Weights of a small image flow-matching model.
Model: 4.24M parameters, 32-pixel images, arch dit, norm layernorm, activation gelu.
Training: muon at rate 0.0084, batches of 128.
Data: trained on regions of photos with short descriptions (Visual Genome), 50862 training examples, 100.7 epochs.
Rows from block 4 of a small image flow-matching model, named by matrix and row number. Rows with one number belong to one neuron. Each number is 500 + 50 x the weight over its row's rms, rounded and kept within 0 to 999. All counts start at 0. Numbers have three digits each. After the name is the row's rms in percent of the matrix's.
After each neuron's rows are labels from the 100 images, of 14976 (inputs lightly noised), where the neuron reaches its highest value: "strongest on" is what is common among them. Only what is clearly more common there than usual is listed. The data: regions of photos with short descriptions (Visual Genome). In brackets: how many of the 100.
# fc1: MLP up (model.blocks.4.mlp.fc1.weight, 576x192), inputs 96-191
# fc2: MLP down (model.blocks.4.mlp.fc2.weight, 192x576, transposed), outputs 96-191

fc1.81 116:460520530498507453656589594567572477477468502503486521473374500478453501488487457479489538576541520539525565415487511545553507533514473460448549509486505508407518395552526496356502478500561462479458485500535563456481432489512493446491473373517573536478460395484503664462446493524490518447
fc2.81 115:504476446470445437442453543458455546494565457514455477472505479621422505560544538471458454529470502491528547532557512493538527477454426469563479460566566421535584549481500532499513561511557535553415470513466533489544389482476536587438495401475518493552488515504446530519488475456542395496
strongest on: text has "wearing" (28); text has "man" (25)

fc1.58 102:584561403575546517422493465508540430550567428497548443509570534491478476488505569494526601529459468519499397427450480510540408500505613467608516493608444594491458430491609546524522526529459463525450525513494464575588538536520508610514391582500505508452467520452476465479513458485544506592
fc2.58 110:419490510498545533389553517523445487535487511430393480513455516454525622498532484653495489419481555487546590614535524563487592533437505492474481554530533540586491483458519540483464435501524470498567492434437495500494564555475370406522518465473374522541589491467531622521508517530480490524
strongest on: text has "man" (27)

fc1.503 097:554523472529536485528492612522534558511508551495450482466494558584469570483471506506429536585572587431520470528522513525478512494495515436512514616537466459598510529650506490417492401493538544454454518523487460438440488546549527437445477463464461516594466482579540562486423522527525471469
fc2.503 098:417519437414408412437412466518514549504411546589474563504486505491388463548613511514466484585539488670427557560537446451552526481458560434532572469457477454415467533389497461464503431510501502471515558505466564527646466539515492461497483582491442496480540615570535439449494461409498501490
strongest on: text has "man" (25)

fc1.193 105:641556511484508464501530535531457411505591521510496595388518529548476488528509476514487529528416448494422470496402496486383531549516460574455498526441449486399476582550471464547447543515516492440559509565489490480375447496420546535505505461515419518538585548542506481502566507437499494586
fc2.193 099:442521526465546495530580420406581451478513576428530479461558517498562438486491505477445491448420416537477434495527448491439526470479493452552508492478598478441466408524505427469405556505429416435552530544600535457568511521469520477433476595470536485513475483550461543456563526467542438474
strongest on: text has "man" (27)

fc1.471 101:463517535499561461534486576571545559540387534534426422473422443506497505522479502453469467582462536424475563451572507547514497473507419450461568536522514484560551453582392472469530447528552520528482501484452505456546496520496597531459440437432363444521528457457441524520559527565508499455
fc2.471 110:468498470477467425367509501460622583490520481508514521532467509539369461505478441511456510683453467436518549530563506503468456557530517441439515483505508506435604514442494512354542608492459523559500465472525603588555491455402470560569531562499490475540462542488437530432447445460477473535
strongest on: text has "man" (33)

fc1.237 074:493536531508507447507517517536588517429419499543471388537467512414484562609441481480592555533537572456472553443606511413486479404527530535407476417497480582573576488364501424512538495506539500507458480482492487482507478518594458456489472485425470450459525571495456438476408524579399396531
fc2.237 092:511476515478524453508533513468453543474469543428499484445518537441424554551507505571508458498475491500561394570486498418486493553470591525449461437521444445410429500513498507546454376506513539457478475488582562533554587554525342519427516567561482420642490485435513508457506439544573465500
strongest on: text has "man" (26)

fc1.575 117:522504422491544472481509479543509486450430472612414605611468389561608555464589463462522462452519537511490491489505497546539483512484489596481616512442519446544534471527456413440615529494597459404444412499434518555453480454570532546446560494458548474502530505521454478392477613503425572486
fc2.575 114:497478503470593510503479519548425511449617617465544507563559541483437447545519388572498495404482538477473573544581516467463485542512404498640483523516453625487519457436493496460562492465530524514439544576510431483398472543513532431514464403462542493468558546547551499489485487450514423565
strongest on: text has "red" (28)

fc1.230 110:494503446512488530448608443485490495486569425442465552442514455486479482485541429558598534491500449593438564545415495427568467538518512471582453615449458425579512429447433552488494534452531471474549453484447453551520572504492528455503436527498503494480538505492511449445462491489445606514
fc2.230 118:484447519474430497443561479533454496514474467522474566563495496462467533549503475487429542468458535483391532476464486556411501522560482506537509445443406314613544439376490472529572515504453479507407505451435556525450410490502538486548525470518574470530473533520483443396391543496614541484
strongest on: text has "man" (25)

fc1.140 111:446506532525636571489479498474462525535497566500492481409444615471506501453448445534561526481511516501535458537525551428461466546516459527443476478471505485559494547540481473520502540502637526474487413548512479472537619440535518465417516426524363506490521451530536441502506499473478475548
fc2.140 105:540483592433517455485446514433453542552511563422505585511477468508445558444572509467438543478473499508484551511483540462530490534499447568448492423502533508491489517542479537479418437489445461353503506511486527473468415480531591436545577477526465477526442533539423450537468470490524421401
strongest on: text has "blue" (32)